{
  "model": "CTC audio transcriber",
  "hop_length": 160,
  "win_length": 512,
  "activation": "relu",
  "channel_attention": "se",
  "beta1": 0.8,
  "grad_clip": 1.0,
  "steps": 4500,
  "epochs": 11.1,
  "weight_decay": 0.4
}
Rows from block 6 of a small CTC audio transcriber, named by matrix and row number. Rows with one number belong to one channel. Each number is 50 + 10 x the weight over its row's rms, rounded and kept within 0 to 99. All counts start at 0. After the name is the row's rms in percent of the matrix's.
After each channel's rows are labels from the 100 clips, of 14976, where the channel reaches its highest value: "strongest on" is what is common among them. Only what is clearly more common there than usual is listed. The data: short read English sentences (LibriTTS-R). In brackets: how many of the 100.
# convs1: first pointwise conv (model.blocks.6.convs.1.weight, 432x288x1), inputs 0-143
# convs3: second pointwise conv (model.blocks.6.convs.3.weight, 432x432x1, transposed), outputs 0-143

convs1.25 103:49 58 43 58 61 47 55 49 31 49 49 18 37 57 45 50 50 49 51 43 59 58 65 41 73 48 61 45 47 46 58 47 45 54 41 60 63 70 56 50 35 56 60 62 38 48 64 52 63 49 47 56 65 51 34 58 51 55 60 60 63 58 63 50 59 44 37 42 57 55 56 56 69 22 25 44 55 37 29 42 64 65 41 48 51 41 69 53 55 50 59 52 49 40 48 53 41 61 50 62 52 55 52 57 38 38 54 49 37 42 60 50 33 68 38 48 53 32 55 58 58 50 55 50 48 30 52 23 55 59 45 50 67 41 58 50 65 68 65 50 43 53 44 39
convs3.25 101:42 37 58 42 52 48 66 62 40 51 60 53 50 65 44 49 51 61 74 62 55 27 66 51 60 50 48 66 47 39 35 60 45 48 42 51 41 49 63 62 55 58 43 48 56 43 43 56 64 36 60 33 39 40 57 59 51 56 50 64 47 49 48 53 64 59 30 43 61 48 59 31 42 36 46 63 53 61 63 55 50 49 46 35 60 44 34 47 48 49 73 54 52 49 49 68 41 60 69 57 36 68 59 58 44 36 57 59 53 68 63 39 45 57 52 33 52 48 47 36 39 39 59 67 62 45 50 54 65 49 29 50 49 59 64 50 50 48 52 46 51 63 33 48
strongest on: the word "and" (27)

convs1.61 101:59 51 42 41 39 49 42 48 47 53 58 53 60 38 52 45 53 60 55 56 36 75 54 59 46 65 62 43 52 59 38 44 47 45 36 44 45 33 35 51 31 56 45 36 60 37 71 66 39 37 51 42 60 68 39 38 42 52 47 62 47 32 44 55 70 50 35 59 46 43 45 51 57 38 58 59 67 59 48 47 40 52 49 47 43 43 46 59 65 32 57 51 41 67 35 69 44 29 53 49 53 44 52 52 51 42 41 57 59 69 63 46 38 73 44 47 42 66 59 54 49 58 26 43 59 45 54 52 41 41 55 63 41 66 64 54 42 54 49 35 70 37 48 52
convs3.61 103:55 52 62 39 47 52 44 59 56 33 55 46 35 59 51 45 55 51 51 42 56 34 53 31 38 45 34 53 50 38 38 53 69 51 58 32 48 54 46 42 40 41 61 40 46 49 57 28 45 47 55 51 51 64 56 46 62 53 43 43 37 50 37 51 44 51 71 44 38 63 61 58 63 40 52 50 35 65 39 44 64 51 54 48 42 48 51 50 64 42 35 51 51 55 50 65 49 28 62 67 64 51 55 64 42 35 56 38 61 54 52 59 55 72 49 62 48 61 44 69 47 44 63 57 60 57 66 52 56 51 48 59 43 70 44 66 25 52 56 55 48 54 45 43
strongest on: the word "was" (44); the word "it" (43); the word "is" (27)

convs1.12 094:43 51 45 48 66 46 28 52 51 68 80 48 30 42 34 56 51 45 78 39 48 49 55 46 42 44 55 63 40 61 49 59 57 54 63 59 33 53 49 46 39 46 42 42 52 54 54 58 63 32 59 61 42 38 53 52 59 63 62 64 49 51 68 39 68 41 52 47 47 52 51 47 46 51 61 50 59 52 61 36 37 41 48 43 38 43 62 35 51 38 48 64 48 37 48 50 64 44 41 44 57 52 43 55 62 57 39 52 65 43 51 55 45 39 51 54 66 52 40 67 42 34 53 53 47 65 45 43 55 55 74 46 61 48 45 51 48 31 55 52 39 71 62 51
convs3.12 100:31 49 43 36 53 65 48 42 48 48 45 33 48 67 61 55 51 33 34 54 44 59 46 54 34 35 25 46 46 35 60 46 48 50 51 54 53 34 53 48 54 56 46 40 37 38 56 46 45 47 49 43 43 22 46 57 59 60 32 38 50 40 49 50 52 55 67 49 66 60 66 31 53 46 42 41 50 60 53 38 44 55 50 39 68 59 63 61 44 58 52 55 45 40 52 50 53 37 32 36 55 39 66 59 36 53 35 49 43 62 51 51 40 50 51 57 42 60 51 68 45 64 60 35 58 58 54 40 54 58 64 51 61 45 50 45 47 44 70 34 43 63 57 32
strongest on: the word "the" (50); the word "of" (26)

convs1.295 101:55 56 58 44 46 40 48 52 37 49 54 63 59 44 60 45 55 63 33 46 55 58 46 40 55 60 39 46 43 47 64 40 58 48 53 30 49 39 49 53 46 42 37 51 47 52 63 57 52 54 43 51 64 61 61 42 46 59 67 55 50 51 53 67 56 40 55 38 52 58 36 59 53 64 43 59 36 48 40 63 54 52 52 51 51 66 36 54 59 65 58 42 62 58 63 48 56 40 53 54 54 48 56 61 38 54 54 60 63 61 38 55 56 59 46 46 43 50 36 44 62 48 50 35 57 29 36 43 41 74 66 54 43 62 46 39 57 41 61 48 52 65 27 51
convs3.295 095:40 55 58 51 65 76 48 35 52 30 58 54 47 57 57 28 62 50 39 48 60 44 25 43 68 42 54 67 57 54 40 43 55 49 43 46 62 42 43 55 56 59 62 56 49 49 55 53 38 65 30 41 53 47 60 34 56 55 62 29 54 68 42 33 45 41 37 48 67 68 45 58 58 29 47 42 57 42 48 47 50 40 70 38 38 57 69 45 27 43 42 64 37 56 50 64 53 56 50 55 43 47 42 47 60 72 35 46 51 55 53 41 53 52 46 58 32 44 50 53 51 59 52 74 48 43 49 45 37 38 55 48 56 48 56 53 50 29 44 51 38 60 55 65
strongest on: the word "the" (52)

convs1.371 102:65 47 44 28 41 53 65 60 38 42 40 34 56 65 32 39 60 54 49 51 48 36 46 46 47 46 33 61 46 61 59 23 56 40 58 45 52 51 63 60 45 53 42 55 60 44 70 35 56 45 31 38 46 64 51 54 59 61 59 36 55 65 63 47 40 49 34 49 58 43 60 40 58 46 44 45 40 61 45 51 65 50 52 53 64 53 53 47 49 48 56 46 30 48 64 54 51 50 42 39 61 48 45 66 48 53 46 62 46 56 47 49 64 62 43 45 48 48 21 56 71 77 53 34 52 59 37 52 51 46 51 35 44 55 53 70 38 52 53 50 31 44 54 67
convs3.371 102:56 46 60 42 66 42 30 59 51 40 68 51 54 45 62 49 52 44 41 52 63 42 60 51 37 44 54 41 38 39 51 63 51 42 51 46 47 46 63 48 54 59 39 48 45 55 57 42 45 50 37 67 38 41 42 51 39 48 39 39 45 59 49 38 52 51 65 51 46 54 56 72 53 60 39 43 52 46 42 49 61 30 47 69 54 67 41 55 57 56 58 62 59 38 52 56 44 29 59 47 46 43 63 70 69 56 58 58 62 56 61 50 49 52 53 62 56 63 44 55 58 63 45 42 57 45 34 43 41 50 50 58 44 38 39 57 40 51 49 50 37 56 74 38
strongest on: the word "and" (29)

convs1.280 100:62 35 47 60 43 53 61 51 51 69 57 50 50 58 67 37 54 60 47 47 43 43 61 59 49 35 48 38 38 34 44 67 33 36 57 62 42 26 53 51 53 46 50 36 39 48 71 41 59 46 45 64 31 54 49 51 46 57 56 53 51 39 54 69 64 42 51 43 52 43 37 50 51 40 52 38 77 43 36 50 69 45 41 55 67 62 57 53 62 39 66 49 63 43 59 55 48 41 65 48 66 63 53 48 59 58 48 53 45 52 38 58 39 51 27 40 47 37 52 50 38 49 48 62 48 52 38 53 61 57 52 53 58 53 50 57 48 42 55 52 65 36 77 44
convs3.280 093:71 45 49 22 44 40 60 32 34 52 36 60 45 40 39 60 55 35 62 50 50 51 31 61 52 41 76 33 51 29 52 36 60 56 62 61 59 60 45 35 44 49 66 27 56 51 53 48 43 40 39 48 35 65 28 65 56 41 53 53 53 26 52 44 50 65 49 56 33 38 33 57 56 62 52 47 50 53 50 50 43 45 38 54 45 56 64 58 55 46 49 49 50 37 68 47 40 57 37 63 67 47 55 42 51 46 46 34 69 52 39 56 46 36 50 41 81 27 51 43 52 62 55 67 50 56 55 42 51 47 45 35 55 50 45 62 61 51 51 63 38 54 59 60
strongest on: the word "the" (50)

convs1.86 096:34 44 72 57 48 44 46 52 34 37 34 55 38 42 38 48 61 61 42 40 48 53 51 36 63 67 35 33 50 56 28 54 63 53 48 60 64 57 46 33 58 49 27 43 56 57 48 55 67 45 33 41 53 51 69 49 49 69 57 57 45 55 58 53 44 46 49 39 48 65 64 44 70 43 44 66 59 56 52 56 52 26 44 43 44 64 50 62 51 42 74 37 50 45 45 60 41 45 58 56 58 59 40 61 43 56 67 57 45 46 45 52 31 72 52 41 41 49 59 55 60 54 43 55 45 39 51 48 48 62 40 63 46 56 34 43 26 59 53 48 44 47 50 44
convs3.86 086:68 36 42 41 63 46 21 47 39 39 49 44 55 47 40 43 68 62 52 73 52 69 58 46 63 56 42 49 54 63 50 51 32 33 63 51 61 49 53 40 53 62 56 50 43 58 36 67 65 42 42 66 58 52 59 60 64 32 48 48 52 63 54 62 48 64 52 43 54 45 30 38 44 58 65 55 60 46 64 42 53 41 52 36 30 47 50 46 48 42 45 61 55 45 55 70 44 50 37 61 40 53 48 63 62 57 56 40 57 45 42 66 39 65 38 45 64 58 61 46 44 53 62 68 32 58 41 77 44 61 45 49 37 61 66 66 42 55 49 45 53 30 62 45
strongest on: the word "and" (26)

convs1.378 101:49 45 62 64 67 63 35 61 58 57 44 56 52 56 41 34 45 62 57 58 48 53 43 50 55 48 60 52 45 44 50 29 65 66 47 45 56 44 71 54 46 69 49 68 56 44 60 51 37 46 22 62 57 39 29 60 53 45 38 53 34 55 68 43 38 63 45 43 71 46 36 47 36 41 56 47 46 57 47 58 44 55 52 23 47 63 60 49 62 45 60 62 50 42 43 62 62 49 48 67 54 56 47 60 48 53 50 54 43 39 58 37 43 47 41 51 57 45 38 57 52 41 43 47 57 40 38 56 50 49 55 50 45 51 40 65 53 42 70 45 50 57 51 41
convs3.378 095:69 36 58 64 39 73 59 46 55 53 62 60 56 43 61 67 59 23 34 67 52 51 49 48 42 58 66 60 65 53 68 44 56 53 42 56 52 39 55 38 39 36 50 35 49 58 52 69 50 45 66 50 52 48 48 33 57 38 49 57 27 39 57 39 48 49 58 47 50 41 44 50 42 45 59 44 56 56 51 45 48 47 61 57 46 46 52 70 36 45 37 45 48 50 49 44 42 55 62 64 54 55 38 52 57 48 46 43 33 53 37 51 33 48 56 53 57 48 63 34 41 70 68 45 44 63 43 47 47 61 50 47 60 56 39 50 51 57 46 53 40 45 59 49
strongest on: the word "and" (26)

convs1.206 098:59 34 76 54 52 54 37 47 55 48 48 56 63 38 43 46 57 40 69 61 71 50 37 76 49 42 48 51 50 52 45 50 40 39 42 54 46 33 44 49 51 54 49 47 39 51 28 40 55 65 74 31 64 60 64 44 72 44 35 42 42 28 47 45 37 67 62 48 42 55 56 65 40 57 46 59 51 48 74 44 32 53 54 59 43 51 39 41 55 65 32 43 63 42 74 48 48 50 63 39 47 55 63 55 46 33 59 55 45 54 55 53 49 44 29 48 47 68 38 37 46 73 44 44 59 52 38 56 35 60 35 56 41 56 50 52 49 45 41 56 59 57 55 62
convs3.206 100:43 50 48 37 48 62 43 56 59 51 49 39 81 32 58 43 46 64 54 31 31 56 45 41 58 45 55 61 40 49 46 67 53 35 75 45 40 39 54 35 47 57 42 53 51 49 47 42 52 30 71 56 55 58 56 51 66 57 50 65 41 39 45 67 63 54 31 65 55 49 40 62 46 69 43 41 62 54 30 75 65 35 54 52 46 39 48 53 36 60 39 57 51 51 48 37 43 54 40 22 60 47 55 49 53 52 37 60 55 53 36 40 58 47 46 54 42 54 64 41 58 50 50 54 46 58 45 42 65 40 60 50 46 51 49 55 64 43 54 45 47 49 41 49
strongest on: the word "the" (50)

convs1.298 103:43 55 53 42 44 48 56 56 55 53 72 48 52 44 59 65 77 57 44 51 59 51 42 52 65 51 50 37 49 37 49 48 39 40 54 59 48 52 59 67 39 53 59 42 77 54 48 48 49 50 49 49 37 49 33 50 50 50 61 24 56 50 37 47 54 36 60 34 31 52 43 57 42 39 47 52 49 58 48 59 51 65 41 42 60 40 56 26 38 44 66 56 62 36 54 58 46 45 52 42 52 35 61 56 41 48 64 45 53 62 39 37 64 42 42 48 42 60 48 51 53 38 47 50 57 44 54 46 67 56 36 65 73 47 35 51 51 60 51 60 50 51 62 30
convs3.298 111:64 61 60 43 52 56 37 52 43 52 39 70 50 47 51 41 55 50 39 49 58 40 59 54 47 43 55 54 30 38 69 60 36 48 55 46 34 52 71 48 45 46 42 50 53 48 40 42 45 54 38 45 48 36 33 60 55 40 56 43 56 44 48 52 50 60 45 57 39 49 46 64 58 52 49 65 53 42 52 53 48 57 64 45 53 32 59 61 38 54 66 56 72 56 52 49 47 29 47 38 55 34 54 38 42 61 65 47 39 60 52 44 43 47 53 45 60 40 59 50 45 43 61 08 53 56 36 41 46 48 60 31 48 40 61 57 49 55 42 57 30 64 52 57
strongest on: the word "my" (30)

convs1.430 095:48 46 62 53 51 52 49 44 54 38 48 54 40 58 52 30 66 52 50 51 44 66 54 47 51 41 39 37 43 79 63 54 42 71 45 44 41 62 45 56 41 64 43 56 55 58 58 35 45 53 67 53 45 51 40 54 35 58 61 61 48 50 48 54 55 67 38 62 48 42 46 53 58 33 35 43 46 61 52 37 66 33 60 44 59 39 35 49 52 56 37 49 51 55 56 49 63 36 66 61 51 43 54 47 62 49 73 41 57 58 37 23 49 59 54 44 67 55 40 41 58 44 42 43 62 57 50 54 56 63 57 45 42 56 49 61 58 62 54 46 48 66 40 44
convs3.430 098:68 36 67 41 52 49 42 37 48 47 54 40 49 40 45 47 64 63 46 56 66 57 53 70 63 53 47 84 53 54 52 34 37 48 36 46 49 62 57 44 67 57 59 62 57 30 56 46 44 63 41 49 72 50 52 45 55 43 54 57 47 43 47 38 57 50 58 40 55 29 30 49 58 53 45 53 53 62 62 51 48 69 46 59 52 58 39 55 69 53 52 46 56 43 59 50 48 55 45 57 57 47 43 54 53 49 57 37 55 50 47 41 60 46 47 43 59 59 49 43 42 48 52 68 70 53 57 40 47 67 26 52 49 35 56 64 54 45 50 57 62 58 55 47
strongest on: the word "was" (28)

convs1.53 105:62 67 41 45 41 27 39 49 58 34 47 57 51 52 42 43 63 42 59 60 37 28 47 41 65 53 67 70 44 42 49 65 73 48 57 61 58 33 43 52 36 39 57 41 50 46 52 71 56 50 51 41 53 54 38 51 57 66 46 39 48 42 40 56 60 46 61 48 29 22 34 47 35 56 42 57 61 57 45 60 62 36 31 61 63 32 69 33 29 51 40 74 66 38 68 49 52 38 53 48 21 45 58 56 40 52 58 41 56 67 40 50 60 43 69 31 59 51 49 54 49 63 36 52 26 50 61 62 63 62 55 45 45 44 43 56 60 48 52 51 67 62 55 50
convs3.53 101:55 50 46 41 44 65 52 44 40 44 51 38 43 59 57 45 56 42 31 71 58 51 58 67 52 34 62 55 70 68 58 56 63 47 53 57 51 43 43 67 42 55 59 40 45 65 55 54 68 46 56 60 39 57 48 46 40 51 55 48 53 46 57 60 52 40 61 74 35 55 45 81 54 60 58 45 51 42 54 38 52 50 41 59 45 35 40 74 41 42 57 43 33 54 43 62 57 40 50 52 48 44 55 51 43 67 33 57 56 53 45 50 66 55 52 35 72 56 43 48 54 58 42 38 47 48 50 45 43 45 58 25 51 54 31 50 48 60 28 48 57 32 45 60
strongest on: the word "she" (27)

convs1.256 094:47 45 39 53 55 50 45 59 51 55 51 53 45 64 58 51 62 53 58 53 36 60 53 40 66 50 63 67 39 46 50 61 65 66 35 45 61 59 29 39 34 50 45 44 39 43 45 53 40 53 44 59 48 53 61 58 38 55 46 44 54 52 49 67 33 57 46 46 44 60 49 56 42 42 55 56 60 49 54 45 76 46 61 50 39 57 45 55 54 41 58 52 55 48 51 50 49 43 63 42 43 49 39 58 58 57 48 55 68 57 54 45 51 62 35 57 71 49 47 64 30 57 58 53 42 63 51 68 40 68 60 46 47 31 42 73 72 56 63 48 44 71 48 50
convs3.256 096:71 54 43 50 39 53 55 48 48 41 49 50 50 54 50 52 55 31 56 58 35 48 71 42 65 60 52 60 54 62 57 48 41 46 70 54 28 47 50 55 58 42 31 58 54 45 62 58 44 46 55 43 56 50 40 41 36 43 40 51 48 50 59 35 61 73 41 39 34 58 52 43 64 66 50 60 51 58 35 36 48 30 51 57 57 59 64 40 44 55 47 55 35 65 52 46 65 44 53 45 55 52 58 57 48 48 51 48 55 44 20 61 38 44 61 47 70 47 50 48 61 73 31 39 58 58 49 49 44 51 51 58 41 43 46 47 44 59 34 45 66 31 61 42
strongest on: the word "the" (50); the word "of" (26)

convs1.33 103:26 55 39 46 46 51 36 49 45 52 52 29 42 53 50 46 52 57 51 37 48 41 62 55 41 43 53 50 43 51 47 42 52 56 52 35 63 49 60 47 49 57 48 42 40 41 66 46 41 54 37 51 41 49 58 52 60 38 54 67 62 46 54 37 67 48 34 46 40 57 47 51 31 32 48 36 67 39 50 71 53 52 51 53 44 50 68 65 45 31 49 43 45 41 48 60 54 47 47 52 42 45 28 43 36 56 49 53 50 50 51 48 54 69 47 69 35 43 47 53 29 71 65 49 34 48 16 43 49 48 52 61 33 41 53 37 51 65 33 37 55 50 39 52
convs3.33 103:61 49 46 51 61 41 56 64 38 40 46 38 44 55 49 46 63 35 45 54 55 45 42 29 46 51 50 28 47 39 54 53 39 43 55 39 41 51 51 45 69 53 56 38 44 61 54 60 59 42 46 48 44 43 51 39 62 58 62 38 32 39 53 49 42 62 35 48 67 60 45 51 52 50 41 45 64 59 36 55 62 37 48 45 54 51 52 49 39 53 50 42 71 31 53 69 39 47 66 41 62 69 47 35 54 67 45 60 47 38 36 48 51 52 53 52 55 44 49 35 26 39 36 55 60 59 30 51 66 47 55 60 49 53 46 41 29 48 44 47 41 61 38 31
strongest on: the word "was" (25)

convs1.376 098:51 49 42 64 41 49 34 56 69 57 39 36 60 13 50 66 48 51 45 53 45 46 72 53 54 55 45 47 55 54 58 64 51 52 47 49 37 50 45 35 55 41 46 53 39 43 48 48 44 52 55 51 41 71 43 44 43 60 54 58 58 52 43 52 51 38 45 50 52 31 37 73 56 49 53 42 41 51 41 53 60 52 52 69 49 46 60 41 40 36 38 57 46 53 39 67 50 46 61 49 42 53 51 52 34 49 39 50 52 59 68 49 59 47 56 40 48 41 39 35 51 53 31 73 32 55 39 61 47 73 39 63 57 46 64 44 36 61 41 41 45 53 61 57
convs3.376 101:54 48 53 53 44 53 46 51 54 61 41 54 34 46 42 45 45 46 50 55 69 49 54 58 53 33 47 47 51 43 48 58 64 57 39 50 50 54 55 53 44 52 62 33 65 43 59 35 60 39 48 68 61 31 53 64 36 49 46 20 42 55 49 44 47 45 62 47 69 57 56 58 47 43 51 46 35 33 69 58 62 31 36 30 43 46 42 37 58 51 60 47 56 58 69 47 66 45 38 54 57 49 60 34 56 44 55 70 72 63 52 65 61 47 49 49 59 50 67 45 48 36 38 31 48 51 53 59 49 43 41 44 58 64 46 39 69 41 51 55 63 48 38 58
strongest on: the word "and" (34)

convs1.243 096:50 52 20 48 53 44 45 38 41 52 50 53 54 50 67 54 43 30 37 58 40 58 43 33 44 57 69 56 34 57 33 54 64 51 49 55 34 54 51 36 64 47 49 42 47 52 48 50 52 36 66 35 40 29 55 51 37 52 37 38 40 42 53 41 56 41 62 54 48 62 62 52 67 58 65 41 54 59 47 45 34 55 40 43 51 39 57 58 52 65 47 49 52 48 68 44 54 54 58 49 39 58 45 51 22 45 40 47 57 41 38 59 38 60 45 58 56 67 74 56 34 47 70 71 49 36 67 55 42 44 59 55 51 35 36 50 57 44 38 38 65 67 69 49
convs3.243 104:64 44 32 47 43 52 36 55 60 57 54 78 42 54 42 48 49 45 45 44 49 59 48 54 54 57 33 40 56 51 37 58 51 56 46 47 59 51 57 65 71 40 52 39 60 42 61 37 53 39 47 46 43 62 43 57 58 57 57 45 30 41 58 45 58 53 54 55 60 64 57 51 45 65 61 66 50 23 58 40 47 56 42 40 54 46 41 38 45 55 73 52 45 44 68 44 40 52 53 61 57 52 53 44 76 54 26 53 41 56 58 57 62 38 47 48 68 51 54 52 50 59 47 60 44 47 48 49 54 48 34 38 57 55 60 50 45 59 25 55 60 41 36 33
strongest on: the word "no" (41); the word "not" (25)

convs1.394 100:56 44 42 48 53 42 54 60 58 59 54 40 45 51 38 52 41 58 27 52 37 46 55 59 66 45 52 47 47 52 51 53 60 53 51 61 53 41 37 32 47 33 64 61 51 47 68 41 50 39 44 45 27 64 51 43 75 62 38 40 50 58 60 58 49 52 70 58 39 57 49 45 41 36 52 60 44 40 43 55 65 46 53 50 38 67 40 47 53 61 59 36 47 42 54 38 44 62 53 36 55 46 52 66 65 52 50 64 56 53 29 59 30 46 49 43 45 42 64 30 51 54 43 35 45 43 61 59 51 51 54 54 41 68 22 32 32 47 32 64 33 50 54 50
convs3.394 097:62 39 33 40 68 38 40 54 56 62 49 27 50 54 50 37 57 67 48 44 50 50 45 51 52 50 53 72 39 40 62 34 36 66 57 60 44 79 49 45 39 58 74 42 46 43 53 45 47 43 41 47 40 60 43 45 46 59 57 52 65 64 46 45 44 61 62 40 52 25 54 65 42 46 50 39 52 51 56 51 53 57 31 44 74 48 46 54 36 44 50 51 43 66 52 39 35 48 52 53 36 49 64 47 53 56 52 56 29 55 36 58 41 55 45 53 41 43 64 57 38 53 60 38 67 47 66 40 54 58 38 42 62 44 52 48 59 55 51 56 57 50 62 56
strongest on: the word "the" (53); the word "of" (25)

convs1.47 097:28 44 53 50 47 39 51 37 62 46 65 49 49 54 42 43 55 53 49 52 47 38 36 55 49 49 52 38 49 76 53 64 42 49 40 46 57 40 46 53 52 37 59 41 42 53 40 55 33 38 67 62 43 52 42 65 52 55 34 37 58 54 53 49 53 82 51 58 48 55 47 65 57 42 77 46 45 40 47 68 35 49 32 40 66 43 34 55 61 56 48 45 36 45 52 58 42 44 56 63 49 42 56 43 64 45 56 59 55 36 66 49 55 56 44 44 42 62 44 53 67 46 33 64 74 63 70 39 43 36 33 34 45 44 50 58 52 35 58 39 40 54 48 41
convs3.47 101:38 59 46 49 49 58 61 55 59 43 40 43 42 45 48 42 60 64 50 52 56 55 58 59 63 53 64 43 47 71 45 48 44 62 40 59 45 52 56 64 40 49 57 46 36 36 37 43 48 56 48 47 58 45 47 45 50 65 50 69 51 39 42 57 69 43 52 49 56 51 45 39 40 49 48 57 34 45 69 46 61 73 67 48 35 56 46 70 39 55 65 48 35 39 47 45 51 52 50 52 55 72 54 62 43 50 43 37 43 56 51 52 46 45 50 49 42 29 38 58 44 49 25 57 49 36 50 40 41 59 42 53 80 64 29 47 49 52 57 47 64 49 49 64
strongest on: the word "was" (66)

convs1.192 104:56 25 55 36 46 48 47 47 57 29 58 51 52 37 45 40 63 52 60 50 53 28 55 46 54 39 36 47 40 44 50 48 63 58 41 51 51 62 82 49 52 61 56 53 42 49 54 45 36 34 39 41 55 44 55 45 45 60 51 56 49 50 48 37 38 47 35 53 58 45 34 58 55 50 40 51 62 33 40 48 55 64 42 35 74 68 42 40 45 53 60 45 59 50 52 38 34 42 48 51 55 36 58 32 63 53 53 51 60 27 72 33 54 42 44 35 57 76 34 42 58 67 56 37 66 41 55 55 63 65 35 55 52 36 48 44 47 43 64 54 52 51 47 54
convs3.192 110:41 43 26 48 48 55 49 54 62 28 51 47 58 43 51 43 47 52 45 52 66 37 34 59 51 52 47 40 38 59 49 71 61 61 38 51 50 50 53 39 46 40 46 60 61 51 58 66 56 32 52 44 45 45 31 34 40 44 26 42 49 63 48 54 37 39 58 69 62 45 59 57 56 47 60 59 43 41 45 54 56 54 55 42 29 48 34 61 58 45 58 49 60 63 56 51 50 36 65 58 57 58 62 44 44 52 54 57 37 58 49 58 45 44 59 45 58 57 25 32 65 48 45 36 40 44 35 61 46 47 62 53 50 54 25 59 45 70 48 53 34 46 62 36
strongest on: the word "was" (29)

convs1.101 109:58 61 48 44 33 43 46 59 54 49 45 53 39 43 40 64 53 53 46 67 41 48 50 59 62 49 60 50 43 62 61 49 56 68 48 60 45 56 60 54 60 55 54 46 59 41 67 61 54 38 53 45 60 38 39 55 33 66 59 29 48 44 48 49 41 50 60 49 55 57 49 52 48 58 56 40 57 56 63 39 56 53 51 24 44 67 56 50 63 48 71 40 48 63 36 53 46 58 48 57 62 62 47 42 63 54 53 56 49 52 40 53 51 50 30 45 29 37 49 49 70 42 49 52 48 55 54 50 32 48 31 36 44 55 44 58 58 49 49 65 56 51 57 65
convs3.101 086:35 49 48 59 48 60 48 72 51 50 44 38 55 51 56 45 62 46 44 61 55 39 53 34 55 54 50 53 49 60 52 46 53 37 42 69 56 47 65 49 49 69 57 61 54 40 50 51 53 57 50 46 46 44 39 44 60 63 49 54 48 58 55 52 44 48 60 58 65 55 67 52 47 70 52 54 56 44 39 63 47 58 51 40 51 43 63 30 47 74 59 54 32 44 55 36 59 50 50 56 50 23 41 58 41 55 41 62 45 48 64 37 54 28 51 46 53 50 47 62 62 57 53 45 57 58 36 43 39 32 49 58 58 58 48 34 43 37 28 47 44 56 41 50
strongest on: the word "and" (27)

convs1.214 103:48 38 58 45 44 59 43 58 51 37 61 64 68 50 52 60 35 49 40 67 42 53 45 53 41 50 64 49 43 55 55 48 63 48 43 59 56 57 49 58 48 43 69 54 43 53 37 35 50 22 51 45 52 47 73 52 54 61 42 55 75 52 69 51 26 40 48 50 59 49 50 58 42 49 43 58 55 21 37 39 41 42 37 37 60 48 54 56 39 53 54 35 55 33 54 49 62 58 52 49 57 47 47 60 42 49 34 62 60 49 64 42 45 60 41 48 58 55 56 50 42 64 39 42 65 42 57 48 69 63 48 61 38 55 32 39 54 52 60 51 45 29 46 36
convs3.214 101:38 35 61 54 35 49 32 66 63 59 46 37 76 68 58 48 57 39 62 65 56 43 40 58 57 45 54 49 52 47 54 50 40 59 51 53 33 29 32 36 50 47 60 49 47 57 43 60 40 56 57 37 54 37 58 30 36 43 60 37 49 71 61 60 69 49 51 52 52 44 47 52 55 46 47 46 40 62 35 36 53 46 43 68 46 56 48 50 46 49 46 58 51 38 49 43 31 58 42 52 50 36 47 46 48 76 40 46 52 41 44 47 41 53 45 33 51 40 48 45 59 59 48 57 57 51 49 50 36 53 49 44 58 31 62 40 46 61 60 54 27 46 31 22
strongest on: the word "the" (51)

convs1.121 097:69 57 54 42 46 65 41 30 36 73 42 54 51 73 62 57 65 57 43 54 44 46 31 49 45 33 60 44 48 61 51 69 43 40 61 32 58 37 37 51 52 52 54 69 37 58 48 47 46 37 55 19 51 45 37 59 56 54 47 58 53 50 60 63 53 50 46 54 52 29 52 49 50 53 54 47 52 39 52 44 39 36 56 45 45 55 57 53 48 65 59 62 48 34 64 46 60 50 54 55 37 57 69 52 51 65 62 60 66 51 57 49 27 51 48 50 55 55 36 46 51 53 46 62 35 53 55 58 48 66 61 54 31 37 40 66 55 51 33 22 42 64 35 44
convs3.121 104:40 42 41 52 46 51 52 72 34 41 52 39 34 50 49 36 46 42 38 61 50 55 58 60 34 45 41 61 42 58 63 34 52 50 33 58 38 45 55 43 47 67 57 56 54 44 67 58 59 47 56 61 48 49 55 50 50 56 38 40 65 62 48 60 43 38 72 49 51 39 42 47 55 51 44 48 30 44 58 62 54 61 62 44 47 69 60 64 72 60 48 44 47 47 38 46 58 54 48 35 45 48 44 46 56 28 69 55 36 45 57 51 54 55 51 44 40 57 43 55 57 44 64 35 42 51 47 49 50 64 41 42 45 52 59 67 48 49 60 41 42 50 64 53
strongest on: the word "she" (63)